config.yaml
mlp_ratio: 2.67
positions: "learned"
eps: 1e-08
precondition_frequency: 10
max_precond_dim: 1024
one_sided: false
final_lr_fraction: 0
weight_decay: 0.2
Rows from block 5 of a small image diffusion model, named by matrix and row number. Rows with one number belong to one neuron. Each number is 128 + 24 x the weight over its row's rms, rounded and kept within 0 to 255. All counts start at 0. After the name is the row's rms in percent of the matrix's.
After each neuron's rows are labels from the 100 images, of 14848 (inputs lightly noised), where the neuron reaches its largest size: "responds to" is what is common among them. Only what is clearly more common there than usual is listed. The data: regions of photos with short descriptions (Visual Genome). In brackets: how many of the 100.
# gate: MLP gate (model.blocks.5.mlp.gate.weight, 848x320), inputs 0-159
# fc1: MLP up (model.blocks.5.mlp.fc1.weight, 848x320), inputs 0-159
# fc2: MLP down (model.blocks.5.mlp.fc2.weight, 320x848, transposed), outputs 0-159

gate.493 086 [114 128 128 128 128 128 128 128 169 128 128 128 128 103 128 128 128 128 128  73 169 128 128 128 128 128 128 128 128 128 145 175 128  91 128 128 151 128  88 128 128  98 128 155  83 128 149 128 128 128 128 128 128 128 128 160  57 128  60 128 128 128 128 128  93 128 128 128 141 128 128 128 128 153 128 128 176 128 200 128 128 128 128 158 128 128 128 128 128 128 128 128 128 128 128 128 128 128 128 128 128 128 128 103  67 128  80 128 128 128 128 128  90 128 128 128 128 128 128 128 128 171 156 154 128  95 161 128 128 128 128 128 128 128  65  62 128 128 128 128  97 128 193  67 176  78 128 181 128 128 128 128 182 128 168 128 156 165 128 128]
fc1.493 088 [170 128 128  92 128 128 128 100 128 128 128 128 128 128 187 128 128 128 158 128 128  65 128 128 128 128 128 128 128 128 128 157 128 128 128 128 128 128 128 128 128 194 128  49 128 128 128 128  81 128 170 128 128 128 128 128 128 169  99 128 128 128 128 128 128 128 128 128 100 128  77 128 128 128 128 128 128 192 128 128 128 128  81 128 158 172 128 128 179 128 128 128 128 128 140 128 128 128 128 104 128 128 128 128 128 165  76 158 128 128 128 158 181 128 128 152 128 128 128 128 128  85 128 128  95 128 128 128 128 154  98 128 128 128 128 128 128  91 128 128  78  72 204 128 128 101 128 128 128 128 128 128 128 181 128 189 128 128 128 128]
fc2.493 083 [128 128 128  99 128 128 128 128 128 128 128 128 128 128  63 128 101  82 159 128 128 128 128  97 128 118 128 128 103 128 128 128  82 128 128 128  92 128 168 128 128 128 128 202 164 140 128 128 128 128 128 128 128  88 165 128  74 128 128 128 128 182 128 128 128 128  74 128 128 128 128 128 148 128 128 128  97 128  84 128 128 128 128  70 128 161  39 128 128 128 128 128 128 128 128 128 128 128 128 128 128 128  78 128 128 128 128 128 128 128  84 128 187 128 128 128 163 128  90 185 128 128 128 102 128 128 128 128 188 128 128 128  77 128 128 128 128 128 128 128 128  58 128 128 128 193 128 128 128 128 128 128 128 164  70 128 128 128 128 128]
responds to: text has "sign" (29); text has "red" (26)

gate.75 078 [128 160 128 128 128 128 128 128 128 128 128 128 163 128 128 128 128 128 128 128 128 154 128 128 128 128 128 194 128 136 128 205 128 128 128 128 128 128 128 180 128 155 128 128 128 128 128 128 128 128 128 128 128 128 128 128 128  67 128 128 205 128  79 128 197 166 103 128  75 179 128 128 128 146 236 128  89 128  90 128 128 128 128 128 190 128 175 128 194 128 128 128 128 108 102 167 128 128 128 128 128  96 128 128 128 128 128 128 128 128 128 128 161 128  79 128 212 128 128 204 128 128 128 128 158 128 128 128 128  90 128 128  62  67  70 128 128 128 128 128 128 128 128 149 162 128 128 128 128 128  90 128 128 128 128 183 128 128  99 128]
fc1.75 074 [115 128 163  83 150 128 128 128 128  55 128 128 128 128 178 128 128 128 128 128 128 114 128 128 128 172 128 140 128 128 143 128  96 128 157 128 128 161 128 128 128  37 128 128 128 128 128 128 128 128 128 128 128 156 128 128 128  78  82 128 128 128 128 128 104 128 128 128 128  26 128 128 128 152 128 128 128 128 128 128 128 128  95  92 128 128 128 128 165 128 128 128 114 128  68 128 128 128 128 128 128  97 128 128 128 110 128 128 128 128 128 128 170 128 128 128 128 128 128 128 128 128 128 157 128 128 128 233 128 128 128 128 191 128 128 128 128 128 128 128 128  61 153 128 128  96 128 128 128 128 128 110 128 128 128 128 106 190 128 183]
fc2.75 091 [128 128 128 128 128  65 128 128 128 128 128 128 128  78 128 128  86 128 128 128 128 128 128  90 128 128 128 166 128 179 128 128 128 193 128 169 195 128 128 128 101  87 128 128 151 170 128 128 128 128 128 128 128 104 128 128 128 128 128 128 148 128 128 128 128 128 228 122 128  81 128 128 128 128 128 128 128 128 155 128 128 128 128 128 208 128 148 128 128 128 128 128 128 128 128 105 128 128 128 128 128 128 128 143 128 101 128  85 128 128 128 185 128 168 128 128 128 170 128 127 128 128 105 128 128 128 128 167 128 128 128 128 160 128  70  90 128 128 128  84 128 119 128 128 128  56  63 128 128 128 128 128 128 128 128 128 128  99 169 128]
responds to: text has "black" (25)

gate.595 067 [ 98 128 128 128 181 128 128 128 128 128 128 128 128 128  81 195 128 128 128 128 128 128 181  85 128 128 128 128 128 128 128 128 128 106 185 128 128 197 128 128 128 170 128 128 128 128 128 128 128 128 128 128 128 128  80 128 128 128 128 128  64 162 128 128 128 128 128 128 167 128 128 128 128 128 167 128 128 128 128 128 128 128 128 128 128 128 195 128 128 128 128 128 128 128 128 128 128 128 128 128 128 128 128 128  73 128 128 128 128 128 196 233 164 128 128 227 173 128 128 128 128 128 128 128  70 128 128 128 166 128 128 128 128 128 128 128  90 128 128 128 128 139 195 128 199 128  81 128 128 128 128 128 155 128 128 128 128 128 143 128]
fc1.595 085 [128 128 141 159 128 128 128 112 128 128 128 174 128 128 128 128 128 172 128 128 128 128 128 128 128  16 128 104  66 128  91  67 128 128 128 128 128  91 128 128 128 128 128 128 198 189 128 128 167 179 128 128 128  67 128  86 128 128 128 128 128 128 128 128 128 128 128 128 128 101 163 128 199 128 128 128 180 128 128 133 128 128 128 128 128 128 128 128 128  63 157 128 128 128 128 128 128 108 128 128 128  87 147 166 128 128 128 128 100  55  80 128 128 128 128 128 102 128 128 128 128 197  55 128 128  95 128 128 191 128 128 128 128 128 128 128  88 128 191 128 103 128 128  94 128 128 128 128 128 128  97  78 160  57  74 128 128 128 128 169]
fc2.595 100 [128 128 128  76 128 128 171 128  79 128 128 128 128 196 128  94 128  96 177 165  99 159 128 128 128 128  95 128 128 128 128 128 128 128 128 128 128  98 128 128 128 128 128 167 128 169 128 128 128 128 128 128  81 128 128 128 128 128 128 128 128 103 128 128 168 128 195 128 149 128 128 128 104  71 128 128 128 128 128 128 128 128 128 128 128 128 128  86 102 100 128 144 128 128 128 128 146 128 128 128 128 100 128 128 128 110 147 128 151 144 128 128 128 167 128  80 128 128 128 128 164 192 128 100 169 128 143 128  40 119 128 128 128 128 128 128  61 155 128  72 128 128 128 128 128 128 160 174 128  75 128 128 143  39 128 163 128 128 128 128]
responds to: text has "sign" (27)

gate.754 082 [175 128 155  95 128 128  66 128 128 128 104  87 165 184 128 128 128 128  86  68 128 128 128 128  57 128 128 128  82 128 128 128  66 128 128 128 128 128 181 128 128 166 128 107 128 128 128 178 128 108 128 128 169 128 128 128 187 128 128 146 128 128 128 105 128 128 128 128  43 128 128 128 128 128 180 168 128 128 106 164 128  96  68 128 128 128 128 128 128 128 128 128 128 128 128 128 128 105 128 128 128 128 128 128 154  96 128 128 128 128 128 128 192 137 128 128 128 128 128 128 128 128  98 128  72 128 184 128 128 128  91 128 182 128 128 221 128 128 103 128 128 128 128 128 128 128 128 128 128 203 128 153 128 128 128 128 128 128 128 128]
fc1.754 126 [ 82 157 128 181 128 128 177 128 128 128 128 166 128 116  82  94 128 168 128 161  98 128  95 173 128  59 128 128 128 128 128 128 128  86 128 153 148 128 128 128 128  52 128 128 128  80 128 108 128 159 128 128  48 116  95 128 102 128 128 128  91 161 170 128 152 128  89 128 128 128 128 128 128  90 168 128 119 196 151 100 128 170 148 142 103  97 101 128 128 128  91 128 150 128 132 216 128 128 104  99  93 158 105 128 128 128 128 128 128 128 128 128 128 128 128 128 128 128 128 142 144 128 128 128 128 107  89 104 128 128 128 128  71 128 141  97  93 128 128  75 156 146 128 128 128  84  71 128 164  80 106 128 128 128 128 162 128 128 101 128]
fc2.754 106 [ 87 128  39 128 128 144 128 128 128 128 128 185 128 128 105 128 128 128  82 116 128 128 128 128 236 128 143 128  94 128 128  76 128 128 159 128 128 162 128 128 128  94  98 128 128 149  79 128 128 128 128 128 128 128 109 128 128 128 128 128 128  89 128  82 128 128 128 128  61 128 128 128 128 115 128 185 128 128  90  99 160 128 146 128 166 128 128 128 128 128 128 128 128 170 128 128 128 128  97 128 128  73 128 117 128 148 128 179 128 128 145 128 128 128  90 128  92 128 128 128  75 128 128 158 128 128 128 171 128  91 192 128  93 128 128  38 159 152 128 128 128 128 128  96 128 128 160 128 186 128 128 164 170 128 128  85 128 128  94 128]
responds to: text has "red" (29)

gate.166 081 [128 128 128 128 128  68 128 128 128 128 128 171 128 128 143 128 128 128 128 128 128 128 128 128 170 180 128 142 193 128 128 128 128 128  60 128 128 128 151 128 128 128 128 128 158 128 221 128 128 128 128 128  79 208 128  76 178 128 128 128 128 128 128 128 128 128 128 128 128 128 128 128 128  53 128 128 128 201 128 128 128 128 128 128 128 128 128  84 128 128 128 128 152 128 128 128 128 128 128 158 128 128 128 128 183 128 128 128  92 128 128 128 128 128  80 128 128 128 128 195 128 128 128 154 128 159 128  66 128 128 128 124 128 128  77 128 128 128 128 128 128 128 203 128 128 128 128 128  76 128 128 128 128 186  70 128 128 128 128 128]
fc1.166 095 [102 128 128 128 117 128 101 128 128 128 128 128 128 128 128  74  91 164 128 128 128 211 146 128 128 128 163 128 128 128 128 128 128 128 128 128 128  79 128 128 128 128 128 128 128 185 128 128 128  73 161 128 128  48 128 128 128 128 128 128 128  62 165 159 128 128 166 128 128 128 128 151 128 128 128 128  77  69 128 128 128 128 128 128 128 128 128 162  62 128 128 128 128 128 128 128 128 106 128 104 128 100 169 128 128  93 105 128 128 161 118  38 128 128 128  90 105 128 128 128 128 128  88 128 128  98 128 128 128 154 128 128 128  86 138 128  85 168 168 112 152 128  11 128  27 128 128  67 128 106 128 128 158  64 153 128 128  99 128 128]
fc2.166 088 [133 128 128 128 128  89 166 128 128 128 128 128 128 128 128  78 128 128 197 128 128 128 128 128  47  72 128 128 128 128  98 128  65 128 128 128 128 168 128 184 128 206 128 208 128  89 128 128 202 128 183 128  98  49 128 128 128 128 128 128 128 128 128 153 128 128 128 128 128 128  63 128 150  90 128 128  93 128 128 128 128 128 128  75 128 128 128 128 102 128 128 128 128 128 128 180  99  76  60 128 160 128 128 128 128 128  75 155 128  75 128 128 188 128 128 128 128 128 128 128 146 128 128 130 137 128 128 166 128 128 202 128 128 128 128  82 165 128 128 128 128 128 128  58 128 128 128  70 128 128 128 128 128 128 101  74 128 128 128 128]
responds to: text has "sign" (31)

gate.766 120 [128 128 128 142 163 128 128 128 128 165 101 128 128  79 128 145 128 128 165 128 128 128 128 128 128  99 112 128 128 128 128 128  83 163 165 157 107  69 160 128 128  75 128 100 168 164 156 128 128 128 128 128 102 104 128 156 128 128 128 113 128 105 128 177 128 128 128 128 128 128 128 128 128 128  67  88 128 128 128 128  67 128 166  89  78 128 164 128 105  79 128 128 128 128 128 128  76 139 157  82 128 107 143 169 128 152 158 128 128 128 145 100 128 128 128 128 128 128 107  78 128 128 128 128 128 128 112 128 128  99 128 160 128 128  99 153 158 110 106 146 128 128 148 159  75  87  90 128  97 128 188 128 154  72 128  95 146  99 128 128]
fc1.766 101 [128 128 128 128 128 128 102 128 128 128 128 128 184 128 128 114 128 111 128 128 128 128  74 167 128  95 101 128 128 128 128 128 128 144 128 147  87  62 163 161 108  87 128  78 128 215 128 128 128 128 128 119  87 128  56 162 128 128 128 128 128  76 128 173 128 128 128 128 128 128 128 116 128 128  96 128 128 128 128 128  57 128 128 128  88 128 138 174 128  89  87 128 173 128 128  82  89 128 128 128 128 128 128 128 128 128 128  97  99 148 128 101 150 128 128 156 128  93 128  58 128 128 128 128 128 128 128 128 128  81 128 128 128 128 128 154 159 102  79 128  90 128 128 173 136 128  65 128 128 128 128 141 187  81 128 128 128  69  93 128]
fc2.766 097 [159  75 143 128  70 128 101 128 128 128  72 128 128 128 128 193 128 128  99 151 128 128 128 174 178 128 128 128  88 111 128 128 184 128  70  82 128 128 128 128 128 152 128 136  61 128 157 184 128 128 128 128 128 128 128 128 128 103 128 128 128 128  90 128 128 128 128 128 144 128 128 128 128 128 128 128 128 128  92 128  15 128 128 128 165 128 205 128 115 162 149 153 128 128 128 128 128 128 173  76 128 128 128 161 128 128 128 128 153 128 128 128  90 128 182 151 128  87 128 128 128 178 128 128 128 128 161 128 162 128 128 128 128 128 149 128  99 128 128 128 128 128 115 189 128 186  94 164 128 120 128 128 128 128 105 163 128  95 112 128]
responds to: text has "red" (27)

gate.725 091 [128 153 160  85 128 183 128 128 128 177 128 128 128 128 128 128 167  69 128 128 128 128 132 128 128  72 128 128 128 128 128 128  72 128 183 128 115 128 128  76 128 163  48 128 128 128 128 128  64 128 128  97 172 128  95 128 128 148 128 128  85 100 128  99 255 128 128 128 128 170 128 128 128 128 149  80 128 167 128 128 128 128 128 128 128  73 167 159 128 128 128 128 128 128 128 128 128 128 128 128 128 128  84 128 128 183 128 128 128 128 128 128  85 128  87 206 128 135 128 128 128 128 128  93 128 110 128 128 128 128 128 128 128 128 128 128 128 128 128 128 169 128 128 128 128 128 128 128 178 128 128 128 166 128 128 128 128 128 128 128]
fc1.725 087 [128 128 128 128 128 128 128 128 128 202 128 128 163 128 153 128 128 128 128 128 128 128 128  87 128 128 128  34 128 128 128  85 128 128 128 128 128 128  79 128 154 128 128 128 128 128 128 128  84 128 128 128 168 154 128 128 128 128 128 128  62 128 128 128 128 128  98  90 128 144 128  95 128 128 181 128  88 128  92 128 128 128 128 164  61 128 163 128 128 128 128 128  89 128 128 128 128 128 128 128 128 128 128 128 128 128 173 128 128 128 110  70  96 112 128 180 128 128 128 128 128 151 128 128 128  86  87 128 128 128 128 128 128 128 128 179 172 128 128  61 128 128 128 128 128 128 128 128 202 184 128 180 128 128 128 128 128 128 128 128]
fc2.725 105 [166  92 162 128 128 128 128 128 106 128 178 180 128  85 128 128 183 128 128 128 128 128 128 128 128 187 128 128 128 128 128 128 166 128 163 128 128 128 128 128 128 154 146 128 128 128 128 128 128 128 183 128 151 128 128 128 128  90 128 128 128 128 128 128  99  71 128 128 173 128 128 128 128 128 128 128 168 128 119 128 128 128 128  80 128 128 128 101 128 128 153 128 128 150 128 147 122 128 128 115 128 100 128 128 128 185 128 128 128 161 128 175 128 128 128 203 128 128 128  22 163 138 128 128 128  88  80 128 136 128 128 128 128 172 146 128  79 128 128 128 128 128 128 169 156 128 128 128 128  76 128 128 128  93 128 128 128 128 128 128]
responds to: text has "red" (25)

gate.216 111 [128 185 128 128 114 145 128 128 163 128 128 128 199 128 212 128 128 128 128 169 128 128 128 128 128 128 128 128 128 128 169 128 128 170 128 128  93 128 128 128 128 128 128 128 128 128 128 146 128 128 128 128 128 128 153 128 128 128 128 128 163 128 165  83  95 105 128 128 100 128 128 128 128 113 128 128 128  98 180 150 128  76 128 128 103 109 114  88  86 128 128 167 128 128 128 128 150 148 128 154 197 128 128 128 128 128 128 128 165  94 128 167 128 159  88 128 128 128 128 158 128 128  88 128 128 128  83   3 128 193 128 128 128 128  94 128 183 128 128 173 194 128  79 128 128 128 128 128 112 128  91 106  75 146 128 128 104 128 128 128]
fc1.216 103 [128  93 128 128 163  88 128 128 128 128 153  71 128 128  90 128  96 128 128  83 128 151  48 128 128  92 158 128 128 128  94 177 128 128 128 128 177 128 128 128 128 128 141 128 128 128 128 107 128 128 128  99  73 162 113 100 157 128 128 128 128 103 128 128 153 186 128 128 128 128 128 128 176 128 181 128 128 128  83 128 128 128 128 128 128 128 145 206 189  98 128 128 179 128 128 128 101 128  90  83  24 128 128 128 128 128 128 128  83 128 128  55 128 128 154 128  78 128 181 128  76 128 166 128 128 128 128 210 128  56 128 128 128 128 146 128  66 128 128  97 128 128 128 128 175 128 128 164 128 128 128 128 146 128 128 177 128 128 128 128]
fc2.216 099 [128 128 128  79  60  87 144 128 128  97 128  87 128 128 164 128 128 109 128 154 161 128 128 128 151 128 128 149 128  97 104 166 128 128 128 128 128 128 108 173  96 117 128 128 128 167 128 128 128 128 128 128 128 128 160 128 128 128 128 142 128 128  89  94 128 128 128 104 128 128 105 128 128 128 128 147 164 147 128 128 128  85 183 155 128 128 128 128  93 128 128 128 128 128 128 128 128 111 128  92  44 128 158 128 128 202 128 128 128 158  83 128 128 128 128 128 128 128 128 128 128 128 128 128 102 128 128 106 128 128 128 108 128 128  78 128 128 153 128 128 181 128  75 128 128  70 128 128 128 164 128 128 128 128 128 128 128 128 128 128]
responds to: text has "sky" (33)

gate.111 114 [171 128 128 128 128 130 128 182 128 128 128 102 128 128 128 128 170 153 128 128 128 160 128 128 166 218  80 128  71 172 114 128 167 104 128 128 128 128  88 128 128 157 128 128 128 128 128 184 128 128 128 170 128 179 128 110 128 128  85 128  84 128 128 128 128 128 128 128 128 128 153 128 128 116 128 128 128 128  82 164 128 128 128  99  83 128 128 128  51 148  96 108 128 128 128  98 128 128 128 117 128 128 116 128 128 128 128 182 128 128 128 114 165 128 128 128 169 160 128 128 128 128 128 174  88 128 128 128 128 103 103 166 128  96  79 128 128 128 128 142 128 195 175 105 128 128 142 128 128 128 128  72 128 128 165 128 128 184 128 196]
fc1.111 112 [128  91 128 128 128 128 128  96 128 123 128 169 128 128  93 128 128 101 128 128 128 128 124 128 128 104 128 128 128  86 147 128 128 102 128 128 128 116 128 170 128  72 128  85 128 128 128 128 128 128 128 128 128  88 128 162 128 128 128 128 128 171  73 128 128 128 128 128 128 128 128 128 128 128 128 128 128 163 162 128 128 128 128 128 157 128 128 128 192 128 186 175  78 166 128 150 128 128 128 155 167 128 128 128 152  94 161 105 108  85 128 179  79 128 128 164 128 113 128 128 128 128 128 128 128 128 128 150 128 128 153 128 128 128 148  92 128 128 128 128 128 128  92 183 161 128 128  88 170 128 128 128 165  90 128  71 128 128 128  93]
fc2.111 111 [128 128 128  84 167 128  41 128 128 117 128 128  92 150  72 128 154 128 128 159 128  94 128 128 109  51 128 128 128 128 128 128 188  77 128  83 128 128 185 128 128 128 128 128  82 102 128  96 128 128 159  95 128  90 128 184 128 128 128 106 128 175 128 159 128 128 128  99 128 128 177 128 128 128 128 128 128 128 128 212 128  89 128 197  64  68 128 128 165 111 128 167 128 101 128 128 128 128 128 152 128 128 128 128 128 128 165  56 201 128 128 128 166 128 128 128 128 144 128 128 128  85 128 128 128 128 128 128  73 128 128 128 128 118 117 128 128 128 128 128  78 128 128 128 128 128 128 128 128 153  72 128 128 128 208 174 128 139 163 128]
responds to: text has "white" (29)