From a checkpoint of a small image diffusion model: activation swiglu, trained on regions of photos with short descriptions (Visual Genome).
Rows from block 3 of a small image diffusion model, named by matrix and row number. Rows with one number belong to one neuron. Each number is 500 + 25 x the weight over its row's rms, rounded and kept within 0 to 999. All counts start at 0. Numbers have three digits each. After the name is the row's rms in percent of the matrix's.
Before each neuron's rows are labels from the 100 images, of 14848 (inputs lightly noised), where the neuron reaches its largest size: "strongest on" is what is common among them. Only what is clearly more common there than usual is listed. The data: regions of photos with short descriptions (Visual Genome).
# gate: MLP gate (model.blocks.3.mlp.gate.weight, 848x320), inputs 160-319
# fc1: MLP up (model.blocks.3.mlp.fc1.weight, 848x320), inputs 160-319
# fc2: MLP down (model.blocks.3.mlp.fc2.weight, 320x848, transposed), outputs 160-319

strongest on: text has "red"
gate.384 096:500546500557500523500500553500480500526500516491500500500500455500500500523500500500500500520500582500500449500476500500500438500500500500500500449500500468500500500500500500500500468500550500500500500500442530500500443552481435500500514500500535471470500542500500500577500489500566500524500500531500500500544500500533500500500525500480500500492500500500464500500500500461500451500513500487468500500500500533518500441500462500500500500500500500500488500500500500500500500500500508
fc1.384 066:500500464500500500547500550500459500500500500500542500500525459500540553500500500500500500500500500500500500500500500500500436500500500500500500500500500435500500500500500500500535500500500500581500500500500500500500500585500446500500500500500500500441500500500500500550500469500500500500500500571500500602500500500534500500500500500500500500456453500555446500500500437416500460500548500500500579500500500500500529452500500500500500500500500500550460536468547500500543500500500500
fc2.384 092:500500500500500500500541550500482500500578500500500500500500444500500500460500500500500500557500558500500449540500520500500538557500500517500500500500500500500500500500509500500500521500500500500500500500500500500603456500500553500500550618547524461481500500500500500500500500500500538450500500464500520500500480500486500500500531450500514500507500500500570500462500522446500500500500500500500500564500547471500500458500500500500518500500500500500500500500500500518500500500500519

strongest on: text has "sky"
gate.97 079:500500500500541481500500500500500500462500500500500500500500500500500500475500437377471500500464539500500500500500500579500500500500550544500504500500461500500500500500500542500548500500500500500500500500500500500453609500500500500500500500500500435522500507500500500523500500536500500416464500500500500500500521500500500500500500500510500500440500500500500500500500549472500500482500500500500482500466500500500540500500467500527500500500500500500428484548500500500456451500500500
fc1.97 080:500500500500500500500500500500500500500477500500500500500500500500500500573500555556500550500500500527550500500500500500500500500500500500500500500500543500500536500500500500500500500500500413500500448500500500500500511392491500500552568500500500500500500487500500500500500500455433500553500423458500500500424500500500500451500500470500469500538474500500559500500500500500500500533500500500544500500500500500500500500500439500478500500536500547458531500500535500500582500500500553
fc2.97 073:500500500552450500500500500500548500500500500500500500500500500500500557379500500500500500500500500550500500500500500500473500500500500482408589500500500431500500475500500500500500500559500500500500540575500500500500500500455375500500500553500500500500500510442500500500416500500500500437500576500500500500500500500500556500500500500500500500572500546500500500500500500500463500466500500500462500500500500500500500500500509500549500500500500571471500500500563500500500500461500500

strongest on: text has "sign"
gate.585 111:500500500500485470566429500500500500500510500500500524500540500500466500473500537500500500464500500500500500526500500500554538523500432500571500500500545500500546456500534439500500500500500465500500500500500461500500500454500500475521466557486500500500500500500500500539500553500537457500500520535437500458500571524500500500524500500500500500500500500500500500500500524551456535500500513500500553500500500500500467534537500467500500470521500463478522548513500525440500500500500500
fc1.585 122:532556500500515519500544500500500435500500500517500461500453500520500526538500491500500509521500500500536500500500500546450500500555500500460500500522443500490432500500500546500500462500500500500500536500500500500500500500500524524500532446547476527500500542500475500417500500489455500500500500488561500536500500470500500500500500500500518500461464500500500500462500455434500500500500500500500500500500500500462523500500500544465500500464500530500500500500500500500513500520500465
fc2.585 121:538500448468500468500500500500500500500500500500500500500500500500466544500500500500538500500544500500500500525467559500500536500500462500500425500500500500500569529469500500500500477500500500500462525500480500500500500500500544567448500500500554524500500500500521500402500500471500500500535500500585500456568442453533477500521500528500500534500500443500529531455462500464482486500529500531500533540478534483500500500500500528500500500500514500500500500500500500549500527500500500

strongest on: text has "sky"
gate.63 075:500532500500500439500500500500500500500500500500500500500500500500500500544500500500532514520507500500468429500561545500535463500500500550469500571500500500500453500500500500500500500500500500500500500500500500500500439500461500500546500500500500442500500500500500500542591500500561500500500500391523500500500500500439529500584500453500500500500545500500500500521500500500520500545500500500531500500500500538426500562469500554500500500500430500500500500500477500500500500500548500
fc1.63 082:500533500463500500466500500500500500556500485442500500500500500469500455500500500500500500500530500564500500500500589512531500500500500535473500500500500500500500500500544500500500500500567500500500500500500500500500456514500500500500500500500500472500558500500500480528500487500500500500500530416462500500500500500422526500500500474500500500500539529500500483500500500500500500500500500500500500500500500500453500546500500529500500500500383500535500500500491500500500500500544500
fc2.63 104:477500435500500500500454551500500500500500500444479500500500500500420500500500500500500500500500500500500500500500581500500500500500567500500487500500500500500500500474466500500473500500475594500500500558536500500552500476500555500500500500500500500500481500500500500500547439500471500540500555448500500533551500450433500500500500500500435459500500468500500500500500500500500500526500569535480500500500500500500500544500500546500500500500551500500465500500500500500500500500500500

strongest on: text has "red"
gate.390 159:500593449500500470500500500500447485500500500525500469500500500473500451500500543500500500500500460500500500534545440500449468500500500500448539500500533529518474543491500500528500563500480488500457500500500500500459500534548500500500500500586500500451500472500474543458500531526505500500550514564486500522493500500531500500500520539535500529500500500500500500500484500533444476500525500500500500519500500476467500494500500500500525500450500500447500466488500551500418548468445500
fc1.390 135:500439529500500500463500500500500500500500525445524500500474500500516550500465468465500543500500530500500500500488538500564529500480500500533473500472480448500517473536500500500483448500500543500500500500461500512514500500443500441500528524439500500525500500518484486576500500500500500500471482451500442500530500490475500500500481500453500500500519500500560508500562500500529500500480500558476500500500500525500500500500500500500455500522450483484500525552486453500583463494564500
fc2.390 130:485526480500462560500500500500458532460500470500459454500484500500500540500500500538500456522525529427530529511433461500565500500475500500500541500500527500500500500512556462552500551474543500524528532500500500459500500500473500500500500500500500500500539514546500500545500500511471473432500460500500462445500500500500500500500500500535525448500524524500500500476500519467538461500500500548531500500526480491455500500500537500500527500476500500500500542500500431541451460439500538

strongest on: text has "red"
gate.174 075:500500500500500500500500500500500500500500500500500500500500500500556500500463483500500500500500500521500461500500500403500452500454500500500500500458564518500500500500500500491500500500560500536500500500500572500500500474549500500500500430500546413500500531500500500500500500500500565500500500500500500500500500460500445556500500500500500500500500500474500500500500500500500500573540477466500500500500500500500500500500550500500500500500500500445500500500397534500500500527400500
fc1.174 064:500500500551500463500500452500500500500500500500500500500500500500439525500500558500500500500500569500500500500436500500500500500547500469500500589531440543500500500500500500500500451500500500500500500500500500500500500500500500500526500500500500534500500424500500500500500500500500500500500500500500500500500500500500500500500500500500500500500500500523500500500418500576500500500500500500500500500500537444500500500500409500500500500500530500570500500500500500500500388500500500
fc2.174 081:471500440500500500500500500500500500500500500500500500500500591500500500500500500500500500500500500500559522484500486500500500537500500500574500500500559500450500527537500456500500500500500500446500500500500500500500500500472500500500500500575500542469500571500500500500500500500500500500500500500500425500500539500500500500539500500500500500500500500500500500460500500500500500500528500500500461465500433539500500500500426500500500500500500500500500500500545500500500500500453500

strongest on: text has "sign"
gate.651 089:500500537500482500531500464500500500465500500577500547456500500462473559500523522500500500476500500500500442500500500536500500500500500500533500500500500500472500407500500500500500500440551500500473500541500507500500500500476500500500531500500500450500534544500500477500500557500500500500500582500500500500458456560500500500548452500583500537500558500500500470437544500500500500500500500500561500500465500546541500500500470500500500500500500457500500554500510500511500500542500500
fc1.651 080:500500500500500500500500500500500565500500559500500500500500500500500500500474500500500500500460500500584500500500500500500500500500500500482537500547500500500500563500500500500566412500500500500500500500500511500500500500529500500474465500500500500464500475500500500500500500500500500500500500500500500500500567439437500500423500500500451500532431453500500500500500500500500500436500500500476500522500500500500500500500546500500500500500470500546500500521500500500500490500544500
fc2.651 091:500500458500552500500500500470500500500500500481500500419500500500500546500522535463500500500500500441457462500500536463500525467500500500449500548500500500500500500500500432500440500427500500500500500439500500500500500500462500500500548469500579434456500500500500500500500477500451500486500454460500566453535500544500500500500500500569500500500500450500570500500471500500500500468556401500500500500452500500486500500533500500500461500500500500500500516500500500500500500483500458

strongest on: text has "blue"
gate.41 101:500500400500537500500500541500500500500500500500500500500500500500500463500500500540500500518500472473525500500500500500500500500500500476582500500500500438429447500550500543416500500500500500490500500500500500500500461500500545500500433392545500500500500500500454500500467500500500500500415500500500500500500500500561500500500500500559500449500486545500500500547500500500500500500500500500500549500500500500500458552500500500500500500500500500529470565500500541448500500500500529
fc1.41 096:574500500500500500500500500500577500500500500500500500500547529500480483500500500534500458500500500500469500430459500500572500500550510508500500452553500500500500500500500500500500500500500500542500500561500500500500500500500500500500500373500500500500500527500566408528500466460440500500536500448500479500500500562500500500500500500500500500500500475549500500462500541500500479500500500500500483500466500500500500500500500500500500500500500558500500500468500500468550500500549500
fc2.41 106:500484500505500436530500540546541500511549533500500500500500497520500500500500472500435550500531500500467500500500500500500527467500500500548500500500462461466500529439500458545500531500500460500500500500500500500500538500500500448500472500428468500500500500500440500500486552500500563469500529500456500533500500500472500468500500450500537500500500500500500500500500500500500471500500565500500500500500523500500500500500500500500500461500474500500564500500500500471570500500572580

strongest on: text has "sign"
gate.481 099:451500500500500450500500500553500500500500500500484500500500525500500527500500500532467500500500500500500500500500461558455500500435542500500500500469500500500426468526500500500500528500500519452475500500500500500500500480560500500547500500500520483500500500500558473500500558538585500500553500534500580500571450500500500492500500584500561500456500500500531500500526500500500500500500529548500500500500532500500511508539500478500500500500500500500500500500500449500500553500500500
fc1.481 102:500500557453500475500500500550500467500478500500442500500500500500500539500500500500500500500530500500461500500500474462478500500500500500548547500443500500536471500500500444500475500464549538500500540500500475528500521500500465500500500500500500475500459457485500441500519500506516500500500500500500539500500484500500500500500500500583546500500534500540500444453522500500513500500500500551500500500500500500500550520500500500467500500500500500444549500445500500541519500500500500
fc2.481 102:500500500500547480477500500500500500500500534500500500500500529500500500500500550500500500465500500500500545500500500500500563500500500534569500559500536450459548500500500453500500500519500500500500500500476500500481500459500560500500461500500464561500500500500454464500500500500541460500500488500500500500546418500500557500500464476500500500500500500500500500447500500500500500500500500556500500500500500500476500500469500458556537525500500500500500500500500500500500456484500500

strongest on: text has "yellow"
gate.388 111:500557446566454551534500528500500500500500449500500500500500465537598432500457500500500500500530519500500500500461480500513473529484500455525500500490552500521500500500455500500500500500500550470500500500500500500465541500516500500500526500477500500506500465560445548500500534537425547469500556500500500525500500500484547516500500528557500500500500529528543500460474500500449500500541500500530500466500500500520500500500559500500500600525500500500500500500500469500462500547500466
fc1.388 104:500446562500500476472500500500500500460478500500548500500500535500454549469526500500500461500445500478542517500505500500535500453500500500500500500500500500500500500456500500457500500500500500539500500500500500500500500500500500500500500500500557500500500500465559500474500471423500500500500470500500500500462500500500500500500500500500500500500532500500500500547500500536576500500500500515468500500460518500500462500559444420500500404500500542448500500500500536500586500475477500
fc2.388 108:471500423500500500477526500500500545500479500500500500460500500500427500500500527537500535500500500500500500500531500436476500444473500500500500500500500500468467459549500500500500484500500524562500500545480500500500405500500455473500500500573500546500500531552500500500451500500516468500526500500526500431500500500500500500500500500500500478500500500482512500526500500457535500500468518500500500500532485473476456567500500500500500595526513500500500500500500500546500500500440500